Weights of a small image classifier.
Model: 32-pixel images, moe top_k, patch size [4, 4], width 192.
Training: cautious_adamw at rate 0.0018, 14900 steps, batches of 128.
Data: trained on microscope photos of single blood and bone marrow cells, 9.8 epochs.
Rows from expert 4 of block 7, named by matrix and row number. Rows with one number belong to one neuron. Each number is 128 + 24 x the weight over its row's rms, rounded and kept within 0 to 255. All counts start at 0. Numbers have three digits each. After the name is the row's rms in percent of the matrix's.
# gate: expert gate (model.blocks.7.mlp.gate, 8x192x192), inputs 156-191
# up: expert up (model.blocks.7.mlp.up, 8x192x192), inputs 156-191
# down: expert down (model.blocks.7.mlp.down, 8x192x192, transposed), outputs 156-191
gate.16 053:126091102122142134150122116118126139043136126166140143099108146121152107117170139103144107152131140152145142
gate.17 026:117119151103149082108106133142205112129122105099119125097165159163130175079115131125099079129121151142165150
gate.18 060:155132189218106118143088117123094113145112122168141138153164095152105097134120110103119119120114155153131125
gate.19 109:149141077124126132130128133176145124130129125100134129134116143172133183125102107170143162140134121134143131
gate.20 043:118101137108145094152132137142188140173160123094110110124115146168149196095120169138126119154114108139213143
gate.21 143:207114113156123099130119124122079123062141105143115118142137114122144122170120153134116119098130117160119163
gate.22 141:127142152136127125129146119140134140092135136153119121161132077107134103120143169101115098143153126135102149
gate.23 042:135079152111159105193142120146164115100091129103115121108126132139143116114133109122124105172103117173161142
gate.24 083:094123157119129096121116156116137136124133089108117143165123137129148176142107092175105126130135105142169111
gate.25 033:146076108146133160146083126173131118116114162159168128109097156167183150143155123122123133118110104184139156
gate.26 201:123084129131175138080137132140109155140096134117127081155131064125136140142147089123114102137122100133163145
gate.27 160:104133115124132127114123126115107126134114158180159118167149081125124131122159145064129143137152137128113146
gate.28 039:116095063188097107113124153114134133140124097148111115146135140143126131146098104156127148091127140083128112
gate.29 134:150075199144136131107074119106107158096150137114145139118101123165144148146112124123132119101142127138167129
gate.30 082:078171159148196112151125109134176118100109124121158112135096158198159132112114099090115095136140172147178100
gate.31 109:122136153132135131129173145146118155133104135134154112174162062084149107156159115103129086131139088109164118
gate.32 076:119169155142132121128137126101168123069118174154138159157136133065155140130137105125135151117147117101158134
gate.33 105:153083134148117121149162152117159127157128057115121109113109126142174214135139124156136096128128072123108079
gate.34 071:163149123152155120138149122099137138075110090078116136164091104111138160143128094100140126118113108126186110
gate.35 036:076131159170119145128154144137136159081125113164144101148103154088119176115118121135127083109130108171143131
gate.36 037:121077106158111145156102143113117121088141132064153088126108141147128096151088138124129113148146148154131107
gate.37 038:162107084149142082141141159149090130150138113076172128135121121152138142142138120112101127127145152122129119
gate.38 053:137078145161121084126125137128130109047124124118098122118107145183166134132099123125130090130135126166151136
gate.39 039:096070142118131116099116136133120133131125120102163123111136124120174164130120121095139133081102129187134141
gate.40 088:174079153111141098135153116152183127126156148127129126124090102148181162167110144107120080142139149118186135
gate.41 050:145137101122131056137129103129107141078138100148148123138102136130154095109161151123111105126132137146158134
gate.42 083:175134131131144175117167139093181106122131110100101142156111112173115121082120133087119189102140164121167136
gate.43 066:121187147108127108161113112123173116114121176143137133151137099095146160112140135124128152135135120118151127
gate.44 188:148133082133146145111153138127082155113075158160150091159169057124136103123182132097134147109106135116108123
gate.45 064:097115156145120144155109107118157143108128197145169135130098120119147135120115124099141088122148118140202114
gate.46 082:117104117122154129140144128152129137146143144127098133108098087153160215127142120113137140127148126127119116
gate.47 068:134146088130163092134126124132153122179109101132159117146130129138080145147081096117094117134140118151180134
gate.48 184:106146123107114125145149158150155128124115125125104111156136100116107118075150151107115153109137109113122156
gate.49 040:155130099147120145085134119141135126084129137147134124090121085125141104128152128103146141145101128146124135
gate.50 065:159110136145121089124110170068149127171117108157128123067131102172162117135135138094133114115116158130149144
gate.51 059:129105216111123133123103108079175127122129142090127144127102108150123171124117141111132100129156126162107109
gate.52 030:112062155157110143156077144097200127145128119148135121126116121100145120163119124142132135087140090148107109
gate.53 190:123137139157115134140054154099175145116133133097129133133119101131136157114108103157123096106138124115170134
gate.54 061:130160137140093067128088131105171091100110147141155112140132097155134160120130128125111110132111126128183127
gate.55 095:098163217155114103151091110155140129154139085142149096169134110131113141124128075096109100129142073146235123
gate.56 152:105139153140140090126122109115163135138132115156166140171140098115082139113108125128107106125148105100189109
gate.57 042:132079155126131143128124136117151129123136112134139114148130087123149145113140111098110106129099123152158146
gate.58 080:129108091163132118135117134169114142127121084071168128162129116117150151139121107121121109147117118130137118
gate.59 055:129000112149173093102141126134133146127118102087167126140108139143147193151103129145121123147153116130142145
gate.60 041:122121097136118084114108119115148143119140124123111141153121151121212127146138156107119123104125135117138131
gate.61 083:169115101128116133137061093089133127161135096177142117128131120118123098119121125112106122125161112117181142
gate.62 103:170158118105157148104131127097184112098120134093080151146095124122127120131125108125133158099099100147124124
gate.63 033:130148163170089114129156121104100127117118112133138115133119126112103133150090092152126129132171093114139125
gate.64 065:101134144146155113105133126158128146127149142141158126158116101135127149143112090106125126127144111168157115
gate.65 059:118113112116127161113141136117128120135109167112147115157101103105110173118166112126132140088130117132159113
gate.66 120:179094116137122144158112114104216123084126171152121128147131115135136147113116128107144163157135145157120118
gate.67 056:095128124119126107103116149075106140107108142094119121114115107098126153129113143125118119138135129147113125
gate.68 062:115090126158123119128134111134137137141107095126155122151142092118140122126094090117103099148137109138143105
gate.69 099:131161148097104113144092108122122124129130163136120121128124090089124107101141141110123148127149128124100144
gate.70 107:114056135118160057138072098107131122154099046118117140123124125131174125116145117098107106116141147130144107
gate.71 087:144107099137136070161097126079169154148137074108128125118112092151169107148124081115137111125146154143157116
gate.72 041:129149150094145087130106132116130154132137184099128144093129114164172147092136152152135111117127107162168142
gate.73 099:105150216151147140133101120142185145113113129146153119166120078108113115113116096153117118137132080112140115
gate.74 042:133092111121131160160050127170099134160134157132100106104102163095153109147099122113144102126157129160158137
gate.75 132:116116149116172142130166136144121137146082124150140120144146068105133141155158139126119101132113102102119128
gate.76 038:164061104157113141162174130120148147112157140159118116110145045126140098120147109121131111130123109129141147
gate.77 074:110170135142115076132123127144173153097108137144121131131123131172156112101160119120119134127123143139116123
gate.78 042:174137100167121081143060102128126120137128135137191140109091107154153175112133151161102102106141130148130141
gate.79 065:145109109124143084120127126095122145128141096187132139142121124140129119121135112115119131110119116138144105
gate.80 086:169148128156136078121101137102122134110122108184117117044108126158164119162118094123137123133112136169132110
gate.81 141:115150112182096127148138129099145139137103130178125106141124120100152130139140111124142209101152113125154112
gate.82 117:085136215152200082132103118112137137182129080108140115143127095120076159154062091107109144111122105137134091
gate.83 060:138137141143113123148116134113174130091147164168135151122131166195192124135077101118134161113116147134169124
gate.84 210:120151116119101153168135136124151140116102122143138121160134109106151142109132164121130161095144141121113164
gate.85 045:130063112140165113152105146110121114143137100119121125137135123159124138127115100129114131126136131149133118
gate.86 029:156145102166157111140127151126095125137144117089117134140108152117057127158061107140120118130147113159113105
gate.87 051:104141170143160091096098169119136144149128124071110141135089111149131087150147105118120072082147132154118121
gate.88 028:129107100154127127180109095144179117115158120127114152122131134186168127124143129144109152130110140128164095
gate.89 040:130129171178130098148127095130162113082144098156150114124114144157134161137113124129128100124119133153132127
gate.90 087:102140136135185095108104116125141128131147104129150143148130107113110158161107102126104138099150101151190107
gate.91 147:145127117171075155153098133111156127162156150105165113105104132134154146148162090130146160156132142131131140
gate.92 028:170068117147154097138116098155148120086145107149129118131122124145089129115091125116146119115111108143079149
gate.93 098:115065115137187122096163110118118143090105107119105114153133088126146134141143092130122113131107104139175118
gate.94 182:118117147131101105154128115137098110159150117106136139122121137141138123159137082118140132127142150132150150
gate.95 067:126155146133139141152158145128133124100113129139122136122139140171171199136163146128153110168110110132146149
gate.96 051:117129102115160141152099129132173132082102162137142102141125112185125119089133130130132101144138120159116119
gate.97 025:133128108140101121123101118145125143123090141133127132121125091161112151175145127106097122126164118105126165
gate.98 077:115119132132150113109143138072118116135100132146128117114143096151125133134145109074131145126136133142152121
gate.99 049:143116096146109114144094124103164131106131124137124153107139155109147151113073127122140124119123088105119109
gate.100 173:108143103120132145105175150131115153109086158137148100172131049093135115131194157092116139115139121127142142
gate.101 038:121187122121132123144090151103140106087161165123112140128106160138180185147100099140148158119162122121166110
gate.102 043:156112121119152107121092152116171117133123098167120122123124110139133194144116133182118102141134144127145137
gate.103 097:140136155162114106128076099134127138166120098126153122161141096126083119144127095125104162111145094140187112
gate.104 109:165066127148124146206126142110163143120103119117108123137094139133201111172103119149121114112133105095144134
gate.105 065:148128105133110142128130115132129106091122148096141132128114160142096197162119099139121106132099116117102097
gate.106 053:104116194144118094148094097150128106126135122102157116142121100124128137108121087115127138124136136115163120
gate.107 158:103158155143164085116089108101134136122141143119151136161119099123103120157167090114109141118111098140162138
gate.108 089:123151150131138153139073134111158124133084123144114130140133105162116164105106107114141152117137159158151123
gate.109 114:107134134109110136172135137119165128091114117148099120132123121110160142110128145120135118112127093131140142
gate.110 046:124115118150136114129087101138156135077117111126147123129137114131132141137111125119131078104114116163076147
gate.111 024:136085120131137103121128115105158150127138093139137063115143155159116112109152136142151105114141107128131154
gate.112 067:133124129099191091162143087138169120098203150150138118104124136126165195146113148153149123145169150160126136
gate.113 042:137096117144162121153110116161172148115137135067133136114109090107168098086120156118140117136135125191143158
gate.114 091:160090161161125154174134098122205129108134152108142126116112123171163090131136122122120120148153155124105127
gate.115 029:117162157155144117142126096149139145129161113136143130114130100133070118103148134122121089138122171130123083
gate.116 026:116125130161130067136097116123147101126124150177155144110130077170187175170132106088103118142147148116151103
gate.117 097:129065130113152141099143134149152150077131153113130103112130107146151169110107133128122058141115089155157127
gate.118 057:149101148148148117146085145133174136078148135119117125116119135121122142144103120149129115135123124131181142
up.16 038:095131128153135133120151144150139119216092107130138117156129141131105160146085087118133124117127107133115098
up.17 026:134092167170128107132122150127120136111144139111159156126103110157132108121133131148113137150124086105133079
up.18 050:144122136151081084100109108143120132135134090155122118127121085162104095123108131114112148154132140164124132
up.19 102:084095160131138148126111112115112136141146127141162136122145126136158073138140144123116093134102128145097141
up.20 037:120157113146161108123118139129147114061105131172117102158126126134117117109154159151138094122104101138092137
up.21 150:066136148113149166130156160131172140195121121097149130109119157128093163079139116113132133151136132127124111
up.22 112:152117098129143162101137128133076131137169124153117131119132104116162099114125126101142138154141162133079153
up.23 041:158120173139151118126122118136145130131111116117138144129107118151120108133134107130127104130102150084105112
up.24 086:097091136124159094108099137130128146109115113082133124109110122141161152152124136158115106136114086158144130
up.25 030:101096142102114107117139143143118101145118121135072118160105106124188142155114114136130112152111156129122117
up.26 209:145150155124070125177081133103148112118151143147117169096129192143134110133140162143153154123133160127078124
up.27 141:146126083151127140099157115106114141166150100139136128130125093106152116164136092132129120152155116123082135
up.28 034:120149208136092105143132134132117136134180129140090153133108146158113145141102135129109138124114170140153097
up.29 112:087145100121159145130157138155199065090101126112059124145178151114141151082154139113115121144121138122146144
up.30 079:172066121143057142123127131108123136128139111144080163123137104099112127120131134162126162082122099116104139
up.31 097:144084077132131129107179124137096144111144094109121142128128070132143126156118097109137129133134128152114146
up.32 078:125104069097127123104148097141123123151154075095107083119135083139106071110141137136132153177142148150110126
up.33 090:113086120112114112125238120148118145140095085132097106143121120122163143140161122154122087119116105123078108
up.34 066:125177135104090129148107143125142129141143171121117122116134111118083131107096132133118136141149154113126152
up.35 041:130146110141134131101126127124096093208111133128156127145112144117143122111138114123108153117129149143151131
up.36 028:153153168124160119079172145108151092158150142180127101135161139100124143107137143148124114148153126136105137
up.37 040:136112105155145078108118127121107150184139082151138117179130096146116124128160100119119124142121138138116136
up.38 044:119136092110123158109098131122154155133107095131135141151149132102122124146126112132142141117146114087132128
up.39 044:182145094144108152127158103132140118162134112136118133125135111122106128113102155148111158151149103091099148
up.40 070:142111177147115162110116129114095110146096136144142133131118142097107061132138092141137129110119120144154127
up.41 041:126062184111134164108104152095137140179148152154112124078120144149087140139127124159124150135131139103123146
up.42 104:105126152160098113111116088128071160129119116162143153109121145126149152153117121170105114131113124118130120
up.43 070:144096114128139150107152125143087131146129077134117142095150170170119106140115111149133107132129135150112112
up.44 203:101173164129113125166095150161159114095135165125144146125121156148130144104134181127114132112135142117144139
up.45 065:153120191124122141096129113116098143150132067131128108149160131092077117103122123160128135106114119115057120
up.46 082:114071138133131134088125131137073121168143104119103123125121126165155165148096114119140101140106113132119133
up.47 048:123146103141175108141115149148124109161130044132147131137138077150088111147103088117127154149136119158173127
up.48 163:154107095152109145082142101106080130136149114143111144123133119116132102133121107124142127161140143137089150
up.49 042:096122124121105127148089151085148104170119126110095133131174132160199155129121101115126147158155155125133128
up.50 073:124135096145107093091126103091131113149118130154089132084147163097113150131131134123130142150097128155167116
up.51 044:113087092125177133140163135140082114130135117126095124139143154129121127149121096124128152121123133134148134
up.52 030:154107163150151117107163103142108091088120162093105129140105121116148131120130115116121143135140179107110109
up.53 185:119159158133129076113142141147083135156129094170105100153131161130129079157115116124110130158118106122140085
up.54 065:124102121113139131127126143111117135085114125110119125128128140113091101116122110114137120123109129122076103
up.55 117:130158114190108077112135126136099123151134104142153139132152102140128133131093108137116144160162114136194117
up.56 146:146128086110086179146085140141162118080140180123131149116133162126139146119153187132143110132110146101059129
up.57 039:119108145129167159133124136116098124109102109132129150073145190091126122117145124129149096102126116138148133
up.58 095:102193173148121114149103128149202109100117170155119133103148132139132127123136137132129138148125136116121142
up.59 062:095210135090083123169154150155084095132145136191097136106144160092114123116127156122135137168106144140102125
up.60 045:138132102123098132143106121063128110065101197147102185145133144115171108128123127108140118134152158120124132
up.61 083:132111147106130061085167137109116124108125140103134123146135143122149156125147143120130129124122130138129131
up.62 102:100043136136122086119113145137062136109133106157157140130139137162188174175117108095133060114136114139158129
up.63 035:138107135142149060127157124116141132174071122131157122126124129140143123153118106106141146138122151141151127
up.64 056:101167132117157090128176143173133121218130100150126132149160092087106102124131120124129107127137120129121116
up.65 052:084215124126134132131127149161142133123123150125174177154150150145174154069174156132127143120140125108136127
up.66 114:097099095139182121076167143124086110174156099112145148139130152162133083138102132097124101106105130127166149
up.67 047:088157178130098142139130123117149087170088168158150129120146145134115165113118133145140104145140107143116119
up.68 046:152162090096143151106132130133125119133129140100124133110096152131107171130105128155113140091151137139155126
up.69 101:147099138133168150105148122105105142148148095136103115123128134155123088134109103131139133159123147137091132
up.70 093:144193160155115171161178141133159140134164156151132129131114113140132129136094128169135145153107113109113127
up.71 063:130144170123161150138163129165144109034155149137083157107154124134114132104117163114121101134123125110149153
up.72 041:158056110136124154135133147145082124094120097084062101149110102140082109141115121132107181121139130114101093
up.73 087:121112156155155080089176109141069133190138114129148136117119103138115114136118084127131146116107129143146142
up.74 053:138156112139113112090184159121141120108140143104132132127151118159111147125129150170126141126111092104075117
up.75 122:151082070129146146113159121164056131124160109103135156136123101134157144190106116109139116136134114152133146
up.76 045:112165120094113106113110133097100112122122135104132166122137214144108136114150167118134152116118114138117119
up.77 067:136155124122101132155146123120164126104140156162118149107128112118148129131112118110129104149134118103149138
up.78 034:118121108091165073120116113125102126127111116092098148157141151075137125120136111123127139106109128125137114
up.79 062:107142159119125152129107152141136111120127179087089126113124123155120144166153155145116134138138108127124146
up.80 087:079167159130114151138120148130163108074121140114125139118147127095131119118191152110121130132142138093137151
up.81 148:099136112152098149185117150111164143114110156139178149132113148114183146141139145115117163096149110091150152
up.82 134:068151150175160118090118128134137138114114124141187142151109120138083184158105088139121146119113112152183127
up.83 056:134157118108171102150120139159136134114130164137136150146132157228163191118141108105141112129097164146137106
up.84 229:134093144146143092082119111125108114140148135118133130103125152165110102148128096141129093165125111129160098
up.85 040:140109129149122135152151149159161107109153090146111115111111181147146187136117111122114118129106122137162141
up.86 029:124113137093131146156167164145128132132106174154091116148117127167134138161126133107097160118137122125082086
up.87 047:134068139099166138149151133140148136100105176128121139122110134100185139100149141154132153105107154165123119
up.88 027:103141160162129130106110105094152107122086051127104153165194119131146131156122121104146144133141136126137113
up.89 038:079157082121154111118105155145133123148102127096142159153135121108128098127116177110143174114128108111146122
up.90 072:104148144092161097125127101122141119140133086148172127141135121112099170152093104100099114126131119143183133
up.91 148:127131118090178080089114138088075123158143067080130155163146116077103132130084134130096133123148110127144114
up.92 028:054151094118119106124133134133104125119116128120103119112087110133135128138111135168148103137137126109120142
up.93 107:145178134113092135160102143138140112151159149137124144124136171140105121127094157133139147127145144098058127
up.94 167:108131137142151066151140127100098122119163113148153130124145133119121133128160086110141088091124125140160125
up.95 069:123091075159168091086116131121127121124127120080139137121114120134078097128083128121114153122141166116114127
up.96 054:174061095138147165102170123123098135157143091107123123133135164145109125156078123140119140085141123104132136
up.97 023:156104138153170115131149131135095154175097117091099157145132104122101138112136118157151112119099131111099121
up.98 083:111144143107111128121146147100137105152121192151155113085134152146143117131138139115129139121115148120143137
up.99 053:101079154127183148119175127166132129160141102111114083148139147147131127154141117111122134170140134153128183
up.100 182:129085096146175136092158112117101148117132079113106138132131102134142117156096102134147124147114117137107125
up.101 037:118197122088152144101106137086134133159114142131147147138136169115083105143112150139127128128145120098093100
up.102 040:134103114158164103124136162119139132138084114148132128148121125126118132161132157142127112147123133124142116
up.103 071:143192136122143121103116119100116139152137117122152124135144113097101092121108131115127189114158115128146145
up.104 105:175152101162073127168106144133119105147139180152142162143124166112175089140144134110146138158124137125144127
up.105 081:089121163125134095125119128111096136197146093162154150134137106107130059125137158120123137120153136125128137
up.106 065:130143121102137124143107147109114116126107138069102138125121177110089125149158133135142132138117132082070128
up.107 194:080147104131139096097160140138101145145148108132126132151120100134126129165108090091094122111135120148206121
up.108 084:121089133130104043124150125141109124095166130136129128117132157097083115102157151143121099160102135115121125
up.109 102:190112127165137132093155148115122122164167121145120128115126091117119089155110106122119139148127159129096109
up.110 040:114121101114099167096140121115125120196126159159114117107120162088106151104123089162143122182124129148176178
up.111 026:094082134157125158106140111133101121108094165126096076118117111090123139138085151139152136121113127122154170
up.112 071:144124131146093125158156133133130100112117147147162136137143110162086172148074153155131130116113148160134150
up.113 038:112074142141125137124123145137098116149127122122085142126118157087157141193126082144108125129094138105141117
up.114 093:107156125097132110114119127143058136123123119150089141137148138097140149138133142110129140110111114152147122
up.115 031:134090137107127124149129110094121116123140176118112094109120182117139129113146162118111155138122132113102111
up.116 027:163098091129111146156146140136176118088150157105140127112136160136138106079095122117165147151130146125153143
up.117 090:177099123136142101142116121136116103132143134169069150121135099160139132114149149103111112130118157123112123
up.118 056:119135133128186089148106168153170120093128082072100140137143135132120159136089107131128095132115130153171116
down.16 059:140138132132122150124126128142120121150129127129130104125129157113097156113221115106106128121138138143137139
down.17 049:132145128123129143147076167116107102174116106131147102131136153145096128118182124122124142135126146136081141
down.18 053:128130139112142136128119156150142128117145131101190127141128195129100148116123110132127173151126101123096117
down.19 101:142146126118111147119082175088129117156110104080155104141127111140115112138106146147113138119122134150054135
down.20 058:131137136110138161134084158120135112177120115113155094127143150113072148134181115130124164122106141160098136
down.21 153:166140160117096151132179083105139132176122148125120095144127128132095177113164131124138100113112117141125116
down.22 135:100087115134147111134129139129151138072127139132135138126109128124180101131144164128144048151113103109192122
down.23 093:152151115111120156129085163137125130171125110124142106124141155125080154130196113129131137128102157163108149
down.24 070:138106120125133113074106121133089144164157129160126063114127121123137107139114131129143146130130113144045105
down.25 068:127150144107148147147073167134140118181114109116130102130134158109102151129194113136127148110126151145107144
down.26 197:142168134126085120155147087118151129168131122155135153131115119141088112125147104110125140155149120151151128
down.27 181:094114119142145104118173150163161119104114141118125151131108109133153068120099155101123102142136107094147116
down.28 045:148133154130158148153080135108121105175114115130146097142129132136086130135183110117136154122155139147104132
down.29 129:135150092131151150201116142163135137164135111117141105128131158077114152124139114144130143098127163175109139
down.30 092:130147092105148116138098119141113125163127100092154135122145157151130084142235124127131105147132146127098132
down.31 094:120082127110132128117139156112123118098120125096123143130116125128157101117142155124111148121108123132093136
down.32 062:115132090126090111135128080170081121090149127169133194126125122111164151159134141124132088139132071099135136
down.33 103:148167121133114152212126149156101108162131132100141132123119145092109152132148118151142136139113145152101145
down.34 087:134133131118096126088116153086163140124127149155121121108128128163091125117155125129156102120130141146106127
down.35 046:145151145101123161127093161122123117166131118101138123109143177124120132137165127129106138143140160176097165
down.36 078:130155123119155139142066160117130110188121119113134108125135153118083155123174136131136163123118134159098138
down.37 050:125160115117099135108098186132109143152116119105080121143135177132096138134159130136138138115139147166087134
down.38 084:148143131110121139135089155132145111168143121124147133118128183105080154139184132121140147131105134166110154
down.39 057:141122142092150152126109155141143117143116115125136100119149120108093155123175119120140188120155137130129132
down.40 067:119144107124112116123088140110086146125124114156101137135136137123137203139184118127133051142129130130153133
down.41 058:143148139117097135141085134116112128140130120148119123131128167149090164128161101124146126134126148168119134
down.42 095:108147154118105121098160116182092104150135113160140095126132110096183136114113145129115089184121117092151126
down.43 088:128155095127089109117151086154074146090165130175133137132124125115159135129157143130122076128158105066186136
down.44 190:156137143107127152126115102110102131156137122118142124139138111129087124121128093143147165154157140155126142
down.45 059:117147118135116135166084118127114135172146121150107133132122146102131189149130098124112047136122116124146133
down.46 073:111138127128124129133079121127065138125134111132150071135133128106128158136180141127124099114133165126136143
down.47 069:135143160119189114115112154182150140138113128109130092125128173114129125109125114146144151114148138139074140
down.48 187:100121115134120096120160090159080158072146141150123119110125107122182117144133155129120072146154086097166111
down.49 074:154123140115112166116096152135129109179134106114136120129135154130095170129143116139135155131108146164087156
down.50 078:136126144114164149128092162108139104161100108108148111135146153110103161129147123121109115136112168165101141
down.51 077:133140139127135145145084126145101108126142111122121112116126156094086178133176123145155147100124120182145127
down.52 059:138152143109133132148071148131127119166129132120120108138128150115091156129149123118142137125114121142102133
down.53 151:121134059122115132134188129160122138090158134123112141101136110087138136139148129132143175122116064106156116
down.54 086:150112148129093136182119138121102116169127105157114119137138187164102145121196109134131125134101135136121137
down.55 111:099074130120186138104158190139119118088125134114158113148145115158130067097098131139129179109112114108081147
down.56 128:154143124128136117121132097078143126149144130140121135107142158139108132135166111093095108162130124162132116
down.57 040:150156139108123134131052120139134127160141111157133131142124169124103166115182114107126158117140158136103114
down.58 068:131149150121152144151092143107105133137138127109142107138128145142070158134199130124129159119180146110158140
down.59 073:117148128121131134139098120088134122225128109118131109113125139112070104144175103117135171125125118150110138
down.60 066:134139140122148139132071158120149121172118094120134106129144140130089153119165116125133147115126142164106138
down.61 098:156143131114131154157097138124145136158124104134144116133133130094114167111151117131147104113128155174092134
down.62 110:096154096123132142206169139150082125145112126087149107123129134114115159149133128128132182099122131098131107
down.63 041:139145138126121141150056161120123120155122121114156093121135167141103147120165113134132138135139140124103128
down.64 055:121109167127154128142114136174155130123117132087098073126147150147131113126163124123146137101133124153076146
down.65 050:129144137118157130115101122091150124142125131104117135122134125136090126134141110137114141132102140167074136
down.66 100:117137132129147143179117133175122115130121134126143086119127130112116151146130144153157155112148126129126109
down.67 047:146149147122127154142080146100127124166134095121136104127133169123042150113181090142112129129126139141085135
down.68 093:153154105128114142121076112130085131134138118166129112118128158139130147137140126126142140117172129117131120
down.69 089:120123062120119097135152093172106141069149135168127171115112117103159127127127145132120068135148108105188133
down.70 119:130171125154129127100126130148143127134123144102136077095140094102130188125138146129126071126126145131148126
down.71 091:141133155104145151162088133129117112170118120094134131132125173112100166131119117128141184126119150153083131
down.72 062:130144134106119144139066134126130119178130132137134099124136174141098181140164142124140137095135134164094129
down.73 093:108096095138124147187134148187161104115155115126161110134123089106188142138110142148106191103129124128148127
down.74 061:137157128121097129110123121126134123181132109102130099122141149095093208125158116126128097131119124143102137
down.75 117:123101124127110123187175148173134109118158126101119165127121137084128101129129149121111174106102117139112142
down.76 061:152160121127125135128072108109107123169129122176139139131130149117095177127167105117146154116139133159114139
down.77 062:150113143109144136170106136107136107139128131124118109142129189139072174126143108136158157121139142156135131
down.78 048:143117161117121147124088115125116118134147132136122108111123152136139175133136115149115115144117159118103148
down.79 089:138142126121086137113103131078091124112126119153129110126132176184108177137158103134131159112150135127119128
down.80 072:128135150126142129174086147128130117154119128130138154141133169125104135122102105146140145126138136155099143
down.81 140:131139157128150137124120162091151135167108139125136112126141154146087154126197120138152139154126163174143127
down.82 100:114130160115128133156138157198129125064109118122182086157129110150140131128109133145148135115108140130123141
down.83 084:127135163132177144129122161086167115170124122117105140129129119110110165131144102140156144129112149155120129
down.84 240:126144099131124098110103076158125141105131130122132111112118138103167148129096140136099134142123091087152119
down.85 047:160120108108148144173067161120116104140120097087115136146115162134103187129163113137119143115138137146088142
down.86 042:127146139102137146162076156119101116176130112127158126121109154130103169113183115138142167106143149137131150
down.87 066:121149123125129125149068160135106124177113110138162110121114155086097176123204120116134130117144149140100135
down.88 072:156135135126132154153100151135124119161126110105148099136131141113089154138180124145133164132138168161090134
down.89 057:156135134118128148143087138126120119175124115123152111117145151122094124120183121141125163132125124155080136
down.90 071:126118169118169140113107143176113141105129128097159076154118128122138131128108137130136147122132122128095129
down.91 135:121157082142103113166168133151129171098156154129092162133117129090090149145076122118145095089140111116082121
down.92 035:133156121112135166140098144131144126155128115120141094142144127134099149134164111115133112131132118147118117
down.93 079:123161154119127147158144107138161133154132110120141131129129146175070103129179098106125155122155144116149125
down.94 137:140114137131162122093145147100072141088118147110131130115129123150051109143123136127169085096133128090090115
down.95 061:132159094115106116113080107155060149116169115132132136128129178102124150140190128107120132142135079084139158
down.96 058:138132108109128142157077148140130112198141108147142125117131145124160129141195140125139131137123129161083128
down.97 029:137139129131126152135087156114130134157158129111104124151119158125063155127215120112102123145145140156081134
down.98 089:133112170132136144123085179114144101150121111125133088126145138134094153136167124126127156150134170163132134
down.99 057:140142111127107151150099136141086125152127097130153099129130155112116125140143112131149157129137118132097149
down.100 169:125080121135130110120144124135152137095147134131104134118110124113179125128122143123099069118106098111133121
down.101 074:137138156124155152137083152114142115170118121137136092121129172114087156129163115126137154131124146166101134
down.102 048:131139150093128142146052138131116132196120107123132114132130159123089161128248115140137131130139127151091139
down.103 081:109114133126183118106160182133151117058129118144159132136135116139169084100101128157139128134123140101119147
down.104 088:124128118155168136118143205120172113191119124096109127124136118120083139134189121148127093107127146161119106
down.105 080:141162111140084122120099136115098142156142122106095120128117114108099123128139121136124158116148133160055118
down.106 074:139129125122124129158054138126099135169123126149105129111137176149073128127180115122151122123125130144102126
down.107 163:121110143126142139120117133168116137098098112108135094135125102152141132111103145148137109083125131128091134
down.108 089:134134112119092148119162139152143103135126122088147128140142124093132121113153121151148184134087112126074128
down.109 114:130132107120086099124066100149052144118145137157135098116123163128145112133115127094099146140133120104156119
down.110 045:147147140113158137118106158137112134189126113143126054137130185129141163124174116103131124136123143105150132
down.111 034:130139126111131130136078130119132131188126115122148095126138168131077144153181119111121148138137131149100124
down.112 083:132139123118131144148086171139133139169114117099133102125142162102094143150169118142126140117117133157110135
down.113 063:145130130126144146142094164118104115140125116117125118122135170130058161126192111121122142114139155168103133
down.114 082:134189091145152126184148151190112137101118142125139108120129107076140104144162140138152126116161116159120136
down.115 046:115157128123130140143074147114102133181135129147153126132130169121114142145170108119113173120148126157104141
down.116 059:146135136125132154127064146125109102157121092108147106118139146118077171123177130127122150126141135160104126
down.117 068:141134118125123133163125120131098118156123113161130129130131137117105140123157132170145171113126117123141134
down.118 083:139131120119141134159077154132128152184125117113149108117142132114076157130205128131120154122122137165088120